Weights of a small image classifier: 2.41M parameters.
Rows from block 2 of a small image classifier, named by matrix and row number. Rows with one number belong to one neuron. Each number is 50 + 10 x the weight over its row's rms, rounded and kept within 0 to 99. All counts start at 0. After the name is the row's rms in percent of the matrix's.
After each neuron's rows are labels from the 100 images, of 14976, where the neuron reaches its largest size: "strongest on" is what is common among them. Only what is clearly more common there than usual is listed. The data: retinal OCT scans (Kermany 2017). In brackets: how many of the 100.
# u: gMLP up (value half) (model.blocks.2.mixer.u.weight, 512x256), inputs 0-127
# v: gMLP up (gate half) (model.blocks.2.mixer.v.weight, 512x256), inputs 0-127
# out: gMLP down (model.blocks.2.mixer.out.weight, 256x512, transposed), outputs 0-127

u.150 101:38 45 40 55 41 35 47 57 39 37 73 64 66 47 55 47 49 64 52 51 33 58 56 79 54 55 56 49 59 45 53 66 40 45 58 43 58 42 33 39 51 40 55 47 43 51 47 38 35 59 46 48 52 19 58 41 42 51 54 71 41 47 59 34 63 34 63 52 46 45 62 47 42 57 71 54 52 47 37 40 39 41 50 44 59 68 34 36 65 42 49 45 65 57 60 42 62 43 38 36 57 56 55 49 64 71 63 55 63 46 63 54 41 53 53 53 59 46 38 47 50 57 51 33 50 70 55 44
v.150 095:30 33 58 53 43 58 34 45 42 29 56 50 61 38 49 66 55 54 31 48 40 62 60 71 67 56 52 48 51 35 56 47 38 56 54 56 60 49 41 49 36 41 62 53 41 61 56 43 43 53 38 47 46 56 42 69 31 77 59 65 40 48 60 35 64 31 47 44 55 64 36 40 46 58 56 23 42 65 42 46 50 67 43 32 51 51 59 52 63 42 39 50 59 58 59 49 62 49 36 49 50 64 56 46 69 50 46 55 55 46 53 47 47 28 48 39 69 48 40 50 50 59 54 47 51 66 67 54
out.150 116:56 62 44 48 50 60 53 60 54 46 59 54 66 51 33 49 54 59 63 64 47 67 64 70 49 71 80 54 59 48 45 65 48 49 55 52 45 44 42 49 57 45 34 49 50 39 58 47 58 45 53 52 40 34 42 32 40 54 42 62 28 37 63 47 68 23 45 48 46 38 53 40 51 42 57 40 35 52 47 62 33 47 49 36 53 57 47 48 59 26 54 40 63 48 45 57 62 46 41 44 51 52 40 48 60 56 47 58 61 61 71 41 58 52 65 59 46 43 43 53 47 58 53 46 47 69 45 39
strongest on: finding: normal (87)

u.152 099:49 34 45 63 45 53 47 32 59 48 63 67 50 38 57 44 60 49 48 61 36 50 57 48 41 57 41 45 66 43 55 49 54 65 48 43 55 59 45 51 37 43 74 52 35 46 33 53 25 76 36 51 65 67 67 54 53 36 57 69 26 43 54 60 40 56 69 48 56 59 38 54 35 58 56 42 44 57 60 33 46 58 52 44 54 55 56 46 44 34 52 51 58 54 62 46 43 55 46 39 57 56 62 64 53 45 56 47 59 36 37 47 37 43 53 50 35 52 59 46 41 42 48 49 50 48 65 62
v.152 079:45 56 46 53 37 55 50 65 52 43 55 66 63 66 58 51 62 40 49 53 49 39 54 39 55 49 67 55 46 54 41 56 49 36 50 57 42 49 50 48 63 45 44 39 29 43 53 67 45 41 62 56 43 52 39 43 44 38 43 64 48 49 42 58 62 22 56 54 57 52 54 44 64 46 49 39 41 59 63 47 45 43 44 52 47 50 53 47 51 53 72 31 50 39 58 47 55 57 43 56 47 53 59 53 54 45 47 29 52 58 31 43 75 62 28 61 35 47 54 42 37 42 39 58 49 42 47 50
out.152 106:47 45 79 52 47 63 50 50 56 38 49 62 50 55 49 57 38 55 69 46 70 57 60 65 46 36 55 48 46 29 46 49 44 66 62 52 63 48 34 64 46 66 53 41 74 51 54 59 58 53 63 50 54 53 55 52 35 63 49 37 41 69 35 45 45 52 52 46 43 62 43 64 42 50 56 47 49 65 44 49 54 61 57 56 51 50 46 65 50 43 34 52 39 45 55 40 50 51 49 52 45 45 54 46 39 61 54 40 34 49 55 35 40 15 49 56 61 47 52 47 57 60 53 32 39 53 59 52
strongest on: finding: diabetic macular edema (54)

u.446 083:45 63 52 49 38 41 47 49 42 67 58 22 46 44 48 58 37 39 54 50 63 68 35 46 43 60 39 51 45 45 56 61 37 32 52 58 52 31 46 45 40 53 41 53 57 54 52 51 39 39 58 33 45 41 52 48 50 51 47 28 50 45 44 31 52 53 49 52 69 41 59 44 60 47 52 54 74 32 55 58 48 53 41 41 31 52 46 50 51 55 53 49 56 41 44 63 43 42 53 50 57 62 44 72 53 42 56 58 49 61 44 60 42 53 39 48 48 42 60 49 58 43 50 61 60 34 65 43
v.446 093:51 59 50 51 55 41 57 39 45 66 44 40 62 56 41 67 28 60 35 43 64 43 38 54 50 58 30 44 67 41 61 53 50 57 51 51 57 47 52 61 28 60 55 49 44 27 59 30 47 54 61 37 69 35 56 61 56 37 49 35 54 47 44 34 54 57 54 58 42 54 26 47 45 60 70 53 67 31 54 59 39 54 61 58 59 39 47 47 42 50 33 58 55 53 45 61 42 35 66 43 55 42 29 69 60 55 67 46 44 64 46 59 30 41 54 57 51 51 74 54 53 47 50 41 43 51 41 43
out.446 085:50 30 65 64 50 43 39 49 59 34 35 43 62 51 56 43 54 55 51 54 49 62 62 43 38 58 46 60 41 38 47 56 58 55 61 35 51 39 35 37 65 46 38 50 41 46 65 50 44 54 54 26 41 53 54 48 52 49 59 61 47 63 31 43 53 65 64 50 53 47 39 59 58 51 42 47 55 29 45 57 50 55 51 45 62 52 40 72 45 51 49 60 59 60 53 40 41 40 53 61 45 51 76 59 39 60 54 42 60 36 48 56 60 46 52 59 57 59 36 60 59 55 60 39 43 49 62 49
strongest on: finding: diabetic macular edema (34)

u.154 114:60 36 66 51 49 36 50 55 45 44 50 31 55 49 47 48 39 41 41 29 50 71 44 59 46 48 41 42 36 40 76 55 64 52 48 58 55 46 35 52 50 55 44 42 47 56 51 58 52 62 55 50 58 53 43 47 45 61 60 36 50 55 47 41 62 51 40 51 46 55 50 54 50 62 54 38 69 34 59 65 60 57 42 56 47 45 54 62 49 59 25 52 35 48 41 52 37 23 58 57 51 47 64 55 47 49 45 37 44 63 51 47 43 34 58 47 58 62 45 50 60 58 65 39 36 61 56 48
v.154 118:49 68 42 45 70 42 64 71 48 67 56 54 32 64 53 60 33 66 39 47 62 36 45 48 45 48 54 54 60 40 68 57 52 60 49 53 48 56 45 69 41 57 50 52 39 34 37 46 52 63 58 59 72 56 42 56 61 52 46 53 62 44 62 31 45 36 58 69 40 51 48 43 35 51 54 54 59 48 59 53 43 45 60 45 62 43 64 41 60 39 39 44 62 37 41 58 60 52 53 45 64 55 48 46 39 56 64 40 41 74 45 55 43 47 59 59 36 49 46 58 44 46 41 31 43 54 32 61
out.154 086:58 57 34 73 45 51 65 49 39 60 55 48 52 44 41 74 38 83 47 41 40 41 43 53 49 44 48 53 59 76 61 34 49 44 51 61 51 44 51 50 46 39 27 62 72 36 38 43 54 39 55 54 52 30 50 49 48 52 44 39 70 67 51 51 56 40 53 52 51 49 52 55 54 40 73 53 64 32 45 41 44 46 57 49 55 50 55 41 48 58 48 48 51 72 51 38 44 57 59 57 61 25 50 60 56 51 59 62 53 71 71 41 56 45 56 45 45 32 58 48 69 40 38 51 62 49 71 52
strongest on: finding: normal (80)

u.413 098:50 40 48 56 62 48 43 24 57 47 44 75 61 51 50 63 68 38 38 63 47 49 66 58 45 43 51 53 66 63 41 33 56 71 40 40 57 62 54 45 50 47 52 44 39 37 54 53 49 57 46 52 62 64 53 51 48 36 50 57 39 47 59 59 56 35 48 34 40 52 36 45 43 48 55 54 29 53 38 35 47 48 44 30 40 41 73 45 28 36 69 52 54 51 58 31 52 59 35 46 52 26 59 58 51 28 54 32 61 41 46 49 57 59 56 38 44 63 54 43 43 46 46 51 38 46 38 41
v.413 099:52 31 57 42 37 52 64 40 46 51 48 51 65 47 63 56 41 55 52 49 45 51 62 57 31 34 48 29 52 61 46 25 68 54 56 69 41 48 53 53 56 39 70 52 51 58 46 70 64 55 51 48 70 49 66 56 52 43 50 36 48 62 50 46 50 51 57 52 39 58 37 41 58 57 59 37 62 45 61 64 52 64 73 50 51 70 49 47 49 64 47 52 43 56 40 39 43 49 52 42 59 36 42 66 52 64 38 51 41 44 45 38 46 50 40 39 46 58 71 23 47 51 38 40 45 36 63 56
out.413 105:38 50 57 49 42 56 30 64 55 33 61 51 53 32 45 64 60 34 75 60 70 55 42 61 44 56 39 53 44 55 51 49 49 49 70 54 48 48 56 60 57 49 49 50 52 61 99 46 53 46 45 39 53 54 53 40 56 57 50 52 34 43 41 28 47 42 44 54 39 50 50 38 48 48 53 26 44 50 51 47 54 53 51 38 52 56 39 61 49 62 50 40 69 45 50 47 54 51 52 48 53 58 53 51 61 40 52 55 60 63 38 60 50 41 53 74 47 37 45 51 53 58 65 42 51 56 64 50
strongest on: finding: choroidal neovascularization (63)

u.88 097:43 60 39 44 39 54 38 42 57 46 32 42 63 46 51 50 56 52 43 47 58 67 45 43 49 53 49 61 52 58 50 50 60 32 41 55 36 47 46 36 54 45 36 39 36 58 59 42 59 37 62 34 37 33 26 55 54 48 59 60 54 45 45 46 44 37 51 64 60 40 53 32 59 50 48 42 53 45 51 59 63 45 41 50 53 71 44 38 49 70 61 64 69 51 45 43 63 49 37 47 55 52 55 67 62 39 54 43 62 55 42 56 68 35 29 42 31 33 52 53 41 50 47 52 27 46 50 55
v.88 091:61 48 42 70 51 43 58 56 39 52 32 50 51 59 37 63 55 56 36 35 52 40 34 50 48 37 71 46 60 58 64 45 32 56 55 59 56 56 48 46 36 48 51 56 43 44 46 45 56 59 57 69 52 44 44 44 46 53 59 61 43 63 67 55 49 40 55 52 49 59 52 58 34 45 62 64 44 51 56 34 51 46 49 47 70 29 65 60 54 63 50 43 59 58 57 47 54 56 52 60 56 55 59 40 53 36 61 40 52 57 47 53 50 59 61 37 45 40 34 60 43 47 47 47 60 46 53 46
out.88 108:62 46 52 53 31 56 41 36 48 44 53 62 66 53 48 55 52 34 54 53 47 65 59 63 35 61 59 61 49 41 39 50 52 68 46 54 49 53 38 52 55 52 50 55 45 44 35 55 48 49 39 57 58 42 53 66 34 57 40 55 47 36 40 55 66 39 53 54 21 50 30 43 52 51 55 44 41 63 49 59 47 58 44 61 47 57 48 45 36 47 42 44 50 53 42 50 42 28 42 58 41 30 44 59 63 46 38 42 54 55 49 46 46 29 51 43 61 57 58 47 43 61 47 30 45 68 36 43
strongest on: finding: normal (89)

u.173 100:55 63 55 51 50 34 60 59 60 50 64 35 44 70 47 42 42 24 53 50 66 48 57 59 40 48 58 58 40 40 55 55 66 51 42 44 43 48 48 58 44 56 70 49 31 50 63 45 52 54 66 46 51 44 54 53 62 52 56 51 41 38 54 29 44 61 54 61 30 62 52 49 46 66 42 59 53 37 45 58 51 53 61 46 57 43 32 57 45 52 45 65 61 49 50 52 57 30 52 61 51 64 54 43 53 58 62 55 47 68 40 64 53 48 63 56 46 56 56 48 60 70 53 47 38 55 40 69
v.173 089:32 43 45 44 54 55 49 52 45 51 49 41 51 48 44 66 42 45 46 55 40 56 60 66 47 41 42 48 52 55 51 48 62 43 55 44 51 37 52 39 67 52 51 36 42 39 48 43 46 54 59 33 46 45 49 69 69 43 57 39 63 48 57 37 46 51 48 63 32 54 44 45 60 58 63 37 80 54 48 86 37 57 68 47 52 62 45 43 51 57 47 38 55 47 49 36 54 43 68 45 45 38 51 65 50 71 49 48 61 59 50 46 55 47 48 63 47 49 58 45 55 46 58 30 37 44 48 57
out.173 114:54 37 52 70 56 54 42 46 44 58 35 61 44 31 62 58 49 58 51 48 33 34 73 36 39 48 50 51 52 45 48 58 28 51 66 57 60 47 36 53 57 46 42 47 50 65 54 52 45 47 65 55 51 60 54 47 54 58 52 65 59 50 30 38 48 48 43 51 67 58 43 58 43 34 44 45 58 48 51 42 50 59 44 39 47 52 38 39 71 38 46 47 44 47 64 51 57 65 62 50 48 61 79 38 36 49 60 49 46 37 61 45 62 47 61 49 59 34 49 56 44 51 49 46 62 56 58 50
strongest on: finding: diabetic macular edema (37)

u.35 105:42 50 54 38 51 44 56 57 42 40 40 15 43 36 37 40 59 39 41 36 60 66 41 48 60 43 59 69 48 64 51 59 57 53 52 51 33 53 61 44 53 47 43 58 49 61 57 53 60 40 42 45 36 30 33 28 60 56 56 55 43 54 65 56 47 60 32 46 57 41 65 41 66 47 48 54 50 49 48 72 49 33 48 42 57 43 41 39 55 52 50 51 48 58 29 54 61 63 61 54 37 44 41 41 56 44 44 48 41 44 63 58 62 71 41 47 59 49 36 65 48 52 48 73 50 56 61 43
v.35 097:52 44 55 54 64 62 49 51 22 49 45 55 50 38 51 61 37 62 56 21 40 47 47 49 44 40 51 45 46 48 76 53 43 59 63 62 67 52 44 59 38 64 38 55 70 62 45 41 56 58 49 63 52 38 54 70 50 67 62 56 61 52 59 54 47 47 52 51 50 57 44 53 32 38 48 45 50 57 61 44 44 52 57 49 59 54 60 63 61 63 15 56 36 50 51 52 41 56 62 41 57 41 50 38 38 48 46 51 58 58 58 27 36 33 68 56 67 45 53 46 59 54 63 36 51 46 44 54
out.35 108:53 52 36 64 57 43 41 66 23 51 51 57 43 57 62 46 36 39 39 34 57 69 28 56 51 44 57 58 64 57 58 37 40 54 57 55 61 50 39 39 50 54 34 50 53 43 61 52 63 60 67 59 60 57 54 49 59 49 63 46 60 59 59 41 44 55 63 59 45 61 44 66 53 39 63 60 47 44 60 48 42 36 56 45 55 36 46 56 46 60 37 47 55 50 41 44 64 66 35 51 60 42 55 54 66 28 59 50 42 68 72 60 47 35 53 47 56 53 40 46 51 53 42 38 37 58 49 63
strongest on: finding: normal (97)

u.41 101:59 66 44 58 40 60 54 31 59 44 65 52 50 52 49 57 56 59 66 57 48 51 52 36 47 59 42 51 52 56 48 45 58 32 71 33 32 39 47 40 57 58 64 36 43 35 49 32 47 55 67 43 37 44 54 40 54 36 59 48 43 48 50 47 37 63 57 73 52 43 48 46 50 42 54 56 57 42 50 43 38 45 45 52 45 53 32 31 40 54 57 39 70 58 64 65 56 47 55 40 60 52 37 64 69 59 49 55 68 47 55 51 52 49 56 49 33 46 49 42 71 62 66 41 48 55 60 55
v.41 077:54 61 30 37 44 48 53 60 50 59 36 56 55 53 39 48 46 64 59 69 46 41 54 49 55 49 51 64 46 69 36 53 62 45 49 46 47 16 52 32 61 39 35 70 55 52 46 56 50 51 59 53 42 38 44 39 46 36 46 46 40 32 58 71 45 47 43 57 44 32 56 56 50 47 63 62 61 47 46 57 52 28 57 41 51 50 44 45 48 48 64 51 54 36 28 61 45 60 50 47 43 54 47 49 54 52 40 40 61 54 63 60 60 52 40 44 49 36 44 43 39 46 48 49 57 40 57 29
out.41 107:27 35 63 58 45 52 64 53 54 58 59 48 49 67 39 62 39 67 52 51 65 67 59 40 65 44 67 52 50 38 48 54 50 59 62 43 66 45 35 53 42 62 52 46 74 51 43 52 58 58 59 54 46 57 49 54 40 59 59 29 46 63 46 51 50 51 55 37 60 60 50 64 47 59 52 63 38 53 40 41 58 55 55 33 40 32 61 65 55 55 45 46 41 42 52 53 48 46 57 54 48 47 50 59 42 54 51 47 50 49 49 27 41 32 51 48 64 57 49 46 49 52 51 43 48 36 55 59
strongest on: finding: diabetic macular edema (53)

u.487 084:46 53 52 50 34 48 50 40 47 53 75 42 61 58 60 43 44 32 53 42 43 47 56 52 52 56 56 61 41 33 48 40 59 36 50 51 46 46 52 50 54 54 41 38 42 48 47 58 48 35 51 50 55 58 45 45 40 37 38 39 66 57 31 40 69 48 47 53 72 48 38 37 61 62 56 36 54 52 64 63 35 50 48 54 43 65 35 62 48 51 53 51 33 53 41 64 32 40 31 74 48 36 49 75 48 53 52 54 46 68 38 55 53 48 41 66 37 47 66 50 39 37 47 56 39 48 59 61
v.487 079:42 51 39 57 51 31 65 51 46 55 46 50 47 75 52 61 35 57 58 50 38 55 51 45 38 38 64 55 46 53 47 55 45 52 49 33 51 33 49 46 40 46 52 45 38 63 45 47 31 53 63 53 46 46 56 48 58 45 53 44 53 56 40 43 67 52 61 53 50 61 55 59 48 50 73 70 53 51 40 43 43 44 64 39 47 44 44 52 44 63 54 61 54 51 60 64 37 46 49 63 57 34 52 47 48 63 62 47 59 59 40 47 52 63 52 49 61 69 71 48 49 32 30 49 74 34 58 37
out.487 073:55 50 38 49 51 55 65 49 66 31 40 53 48 41 52 46 52 57 54 46 47 45 51 41 56 59 52 55 47 61 52 58 49 54 44 64 41 63 50 45 61 55 37 53 50 60 65 52 70 49 47 45 37 45 48 45 44 63 68 71 43 38 44 71 48 58 46 59 51 50 42 47 44 39 38 48 43 31 60 54 61 50 52 65 51 64 34 23 45 47 46 50 65 56 41 53 60 55 68 47 42 50 46 31 37 49 40 48 57 49 50 38 55 48 60 41 52 46 31 70 62 78 73 52 50 69 46 60
strongest on: finding: diabetic macular edema (35)

u.174 100:40 46 58 51 57 48 34 58 57 44 47 47 44 42 63 49 56 63 52 59 54 66 41 54 45 35 44 50 53 44 43 59 47 48 58 35 31 54 53 51 64 45 50 48 39 50 25 55 50 37 44 43 54 60 46 54 57 68 43 54 44 57 45 37 59 42 59 55 40 48 49 30 68 51 50 30 50 65 35 64 46 53 42 50 44 63 58 45 55 52 57 44 59 37 53 33 64 54 38 59 50 43 55 51 55 51 39 29 48 41 38 45 68 33 33 52 46 49 47 43 44 54 47 42 44 62 66 36
v.174 090:47 46 41 74 39 54 39 45 42 51 51 61 42 53 55 62 63 62 55 52 36 57 43 53 43 51 54 35 56 28 66 50 31 48 62 50 64 62 41 43 47 47 51 46 49 47 35 46 31 55 39 48 62 59 71 65 40 57 56 66 64 64 34 53 47 50 55 58 59 53 55 59 35 46 47 50 46 57 65 28 31 58 45 55 63 62 59 47 48 37 47 38 61 64 65 37 48 61 57 63 59 54 70 52 43 45 57 48 60 53 31 48 42 43 53 51 40 41 51 70 61 33 44 43 61 49 65 70
out.174 112:68 26 49 62 43 43 60 41 42 54 47 49 44 56 50 34 43 44 46 53 39 58 43 53 56 52 46 35 42 50 48 64 53 61 33 46 58 59 44 41 48 55 73 38 28 62 32 69 48 60 50 52 61 61 61 61 45 54 57 56 39 51 51 64 48 49 48 63 47 53 42 65 39 43 44 59 55 55 57 55 52 56 45 67 52 62 47 47 44 56 32 49 31 46 48 43 39 36 60 45 39 61 41 40 58 49 30 44 32 51 62 57 37 36 40 34 75 59 30 45 31 55 56 48 48 50 52 50
strongest on: finding: normal (79)

u.115 096:46 41 33 52 35 45 66 40 39 64 69 33 43 53 44 58 33 48 33 38 39 49 47 45 50 54 49 60 43 50 53 50 44 42 47 50 54 37 66 57 49 44 60 42 50 42 51 44 52 46 60 44 46 51 38 45 66 43 40 49 64 47 44 36 58 53 41 53 65 42 40 49 54 53 73 51 67 54 61 77 34 44 45 44 45 63 48 57 50 51 45 46 41 55 42 76 27 42 56 53 44 40 50 51 45 70 56 70 47 65 63 52 54 66 40 55 48 53 61 49 52 40 49 59 62 48 71 63
v.115 080:53 48 48 52 38 58 57 39 74 45 52 53 51 64 62 49 39 70 52 55 45 37 43 45 50 77 46 58 49 50 44 68 44 47 33 43 34 43 55 61 63 57 65 47 20 51 36 49 42 41 64 46 50 58 56 51 58 38 44 59 50 36 32 51 61 62 69 56 48 58 38 45 32 60 52 62 42 50 63 37 56 57 50 45 39 61 40 35 32 57 54 47 64 39 55 58 54 40 45 50 43 61 39 54 41 64 36 34 58 57 35 69 48 50 47 53 38 48 56 53 34 58 33 57 38 50 56 40
out.115 094:49 63 54 47 54 62 46 64 41 59 64 45 50 51 52 50 43 31 47 45 62 79 49 53 68 56 45 37 58 60 59 43 62 46 57 57 39 53 52 69 49 54 46 46 48 45 70 37 68 51 63 48 49 56 55 46 64 42 67 30 41 35 55 36 45 54 52 61 47 51 42 52 39 58 47 43 48 38 64 44 48 44 54 35 52 38 49 41 43 56 40 43 64 34 34 56 62 50 55 40 64 52 29 70 67 43 58 53 67 67 46 47 40 56 48 75 42 60 53 46 62 50 56 49 29 42 42 64
strongest on: finding: diabetic macular edema (35)

u.256 112:70 54 38 50 38 47 45 41 47 69 48 34 54 42 24 55 34 58 50 47 44 49 67 45 47 41 43 48 40 56 59 47 61 40 46 45 68 22 44 45 43 49 54 34 59 58 48 46 48 55 80 62 45 41 42 64 64 45 52 48 63 37 57 53 40 51 32 67 64 50 59 53 55 48 61 54 69 34 47 64 40 33 61 43 38 65 42 53 50 49 47 70 49 48 43 68 33 48 48 47 66 49 47 39 69 59 55 60 55 69 65 37 50 56 62 45 56 42 60 28 51 32 58 55 50 45 53 41
v.256 107:32 53 44 37 51 50 65 53 57 54 63 47 54 60 57 50 36 52 60 59 37 40 51 62 48 63 53 58 61 58 35 45 57 43 59 43 29 47 63 56 63 50 55 46 32 34 52 47 56 42 45 30 51 37 65 48 57 34 48 45 37 44 57 36 53 57 57 58 35 50 51 23 49 60 51 60 48 64 51 52 38 52 70 41 52 69 34 38 35 60 62 38 59 47 42 56 56 50 60 48 38 35 35 59 43 76 37 55 57 58 41 66 49 65 43 59 49 45 63 46 37 56 51 51 43 46 52 43
out.256 105:56 60 42 48 54 65 36 67 42 55 43 43 57 42 57 52 56 66 54 42 48 49 41 45 63 58 42 48 49 45 52 61 33 24 48 57 42 50 48 48 66 57 38 43 44 58 60 46 40 22 61 51 35 44 35 41 62 48 51 59 62 42 57 38 40 36 50 60 66 49 51 44 59 41 42 38 51 52 58 50 48 40 25 52 46 56 56 32 61 56 52 36 48 30 58 44 69 60 52 41 58 67 52 52 67 47 45 40 43 48 50 49 59 51 34 59 35 33 55 53 45 46 48 56 43 58 46 53
strongest on: finding: diabetic macular edema (41)

u.25 091:72 57 56 36 37 54 55 63 42 75 36 50 43 43 51 69 42 59 52 49 58 40 46 45 41 68 45 36 46 46 57 43 54 28 59 57 50 42 53 53 46 46 35 32 53 50 48 42 65 54 63 61 60 47 54 63 49 64 29 46 73 33 54 44 45 46 47 75 53 38 60 39 50 44 41 57 65 35 68 50 55 45 44 60 37 64 43 40 50 61 46 41 56 33 34 62 36 45 46 44 64 48 52 50 48 51 40 46 51 52 53 46 42 38 50 39 45 36 56 32 47 50 77 40 38 53 45 43
v.25 094:64 62 33 56 52 41 49 61 48 49 52 38 48 58 52 45 51 46 51 34 59 33 46 52 36 49 56 57 41 29 62 57 38 49 61 53 43 54 43 51 31 53 68 56 40 37 61 52 43 44 43 47 50 39 41 38 43 67 58 58 36 59 47 37 37 58 64 58 54 53 49 55 47 85 55 56 49 39 40 45 53 45 39 59 62 34 48 59 56 60 45 54 61 51 54 48 61 58 53 80 60 43 60 46 52 56 73 50 42 60 30 59 52 43 52 43 41 40 38 52 64 53 44 49 54 49 54 64
out.25 100:30 51 57 51 35 34 54 64 57 33 58 45 60 67 45 52 60 49 64 63 54 62 59 54 39 52 68 50 46 57 38 52 54 61 68 48 45 45 44 41 59 44 58 50 51 50 49 65 51 46 33 37 43 43 58 39 36 62 55 45 31 64 52 65 57 55 55 37 39 45 48 50 57 63 43 67 45 51 36 51 56 52 59 50 49 49 68 60 48 71 60 48 54 63 60 34 58 38 58 56 30 45 43 47 55 56 22 43 48 47 35 38 51 46 45 29 60 58 40 53 32 59 39 49 55 49 57 45
strongest on: finding: choroidal neovascularization (61)

u.142 095:60 55 54 48 36 57 25 66 38 47 51 44 47 51 39 60 60 51 56 55 58 54 55 50 32 61 35 60 50 64 39 43 60 53 51 54 61 42 40 27 60 40 61 36 45 53 63 57 50 56 59 50 37 33 45 73 51 56 51 64 48 20 65 58 42 53 22 52 36 45 67 44 66 44 41 53 58 46 49 53 68 51 39 45 31 52 32 31 39 51 57 43 62 55 50 51 50 48 47 47 50 56 66 49 58 45 46 57 51 45 57 68 59 44 44 43 58 28 43 36 53 54 58 48 54 45 38 43
v.142 097:37 61 63 56 42 52 49 53 42 41 61 42 52 44 41 56 30 48 55 30 41 55 52 46 58 44 53 46 52 39 47 61 32 37 60 59 46 39 50 58 43 45 29 33 59 55 47 50 55 31 49 53 43 33 59 45 41 62 50 53 54 68 56 39 63 48 54 52 64 65 66 50 55 39 56 54 45 51 41 44 49 47 62 56 49 57 43 34 63 69 45 57 57 48 43 52 50 54 57 57 53 55 32 35 55 59 50 57 52 54 54 53 41 40 40 58 67 35 54 61 57 55 59 63 48 65 65 36
out.142 098:58 36 50 60 41 63 57 43 42 49 51 70 45 48 54 50 56 43 41 49 52 62 38 69 50 42 49 46 52 52 50 36 62 69 50 48 55 64 50 56 45 55 70 55 37 32 46 58 56 71 48 58 63 54 63 53 44 48 53 50 55 59 58 62 44 44 47 60 32 54 37 54 35 46 45 48 36 59 62 48 46 63 49 50 59 52 56 67 41 64 37 48 44 49 44 54 39 43 36 49 43 53 48 45 53 36 42 49 44 47 54 68 41 35 52 29 57 49 46 45 28 59 54 37 49 52 40 62
strongest on: finding: normal (82)

u.46 095:40 39 44 56 43 62 48 53 59 47 48 76 35 50 55 55 55 63 41 57 55 57 45 59 37 51 52 47 64 53 40 53 66 46 39 33 72 56 48 55 55 60 58 46 46 54 48 40 45 52 59 66 50 48 60 55 56 47 26 63 65 38 65 52 58 44 52 39 45 56 59 40 41 59 50 61 34 51 41 35 60 71 41 38 53 65 55 53 38 52 63 50 46 51 57 45 52 45 26 48 53 34 52 47 46 49 32 44 54 40 52 50 61 60 50 37 45 46 66 41 48 65 49 55 36 56 22 51
v.46 098:49 55 47 54 34 59 55 46 50 58 56 39 46 39 55 33 46 48 55 43 42 48 46 26 61 75 43 32 40 40 50 54 28 25 60 55 44 45 48 59 50 69 63 38 56 54 48 46 34 28 48 38 39 53 58 43 46 53 40 43 58 58 38 43 51 51 53 43 85 51 53 46 73 46 47 54 49 53 59 56 37 47 39 59 46 57 44 54 49 65 39 43 30 54 58 65 37 54 71 50 69 42 29 61 53 52 48 57 32 53 49 48 44 55 43 54 57 46 64 52 60 54 54 65 67 51 67 53
out.46 105:51 47 57 65 65 45 34 50 32 65 30 51 63 53 63 51 44 31 41 38 36 47 35 41 41 44 37 48 41 47 66 55 25 51 45 69 59 51 40 41 55 54 55 31 56 67 60 68 50 58 52 51 53 49 52 57 67 76 57 50 56 56 31 39 29 56 61 67 56 57 55 66 40 39 55 52 71 45 67 44 49 46 46 63 46 54 37 62 58 46 39 53 42 31 57 35 43 62 55 40 50 54 70 46 57 36 57 35 39 50 58 49 46 43 42 49 52 39 54 44 29 44 60 40 55 41 54 42
strongest on: finding: normal (89)

u.186 103:58 28 51 67 53 45 52 59 64 53 62 47 47 59 47 47 49 68 53 61 44 40 60 40 46 76 57 37 55 34 60 43 34 62 56 51 62 53 29 54 50 69 62 57 37 38 51 42 32 59 50 57 54 62 61 62 63 49 47 66 40 41 37 55 54 43 66 48 39 63 56 66 47 47 54 54 45 48 48 49 42 53 52 28 42 44 51 60 46 46 41 31 45 41 67 43 42 44 63 33 62 46 47 54 62 40 50 52 44 64 48 35 32 38 70 65 59 41 56 45 38 57 38 41 54 45 64 37
v.186 103:70 50 53 51 49 49 52 59 41 55 58 49 44 50 49 70 35 55 34 34 51 55 49 53 47 47 47 37 55 38 65 44 56 58 38 58 59 51 45 56 35 59 46 55 46 54 63 49 46 61 65 58 54 51 55 51 46 63 52 43 63 57 48 38 59 50 47 49 37 60 45 60 38 68 72 52 59 19 59 44 63 64 51 49 51 37 50 42 36 66 32 66 51 58 49 60 38 30 50 51 63 45 54 55 49 44 57 57 51 65 48 65 38 36 66 38 52 61 61 54 58 58 49 42 53 50 39 58
out.186 108:56 52 34 64 62 44 52 44 48 56 47 42 46 78 58 52 55 64 44 54 43 42 48 41 62 49 47 57 49 40 47 55 58 54 33 55 48 56 47 36 43 64 56 50 43 52 48 55 44 51 30 55 46 40 50 68 46 55 59 49 64 52 67 73 57 66 49 64 48 49 56 56 50 56 36 65 51 37 51 54 43 57 42 65 54 48 54 54 47 55 55 49 35 67 69 52 39 43 52 59 52 53 49 43 41 47 31 39 35 52 39 57 46 59 46 38 56 46 51 64 43 45 54 57 60 43 28 59
strongest on: finding: normal (98)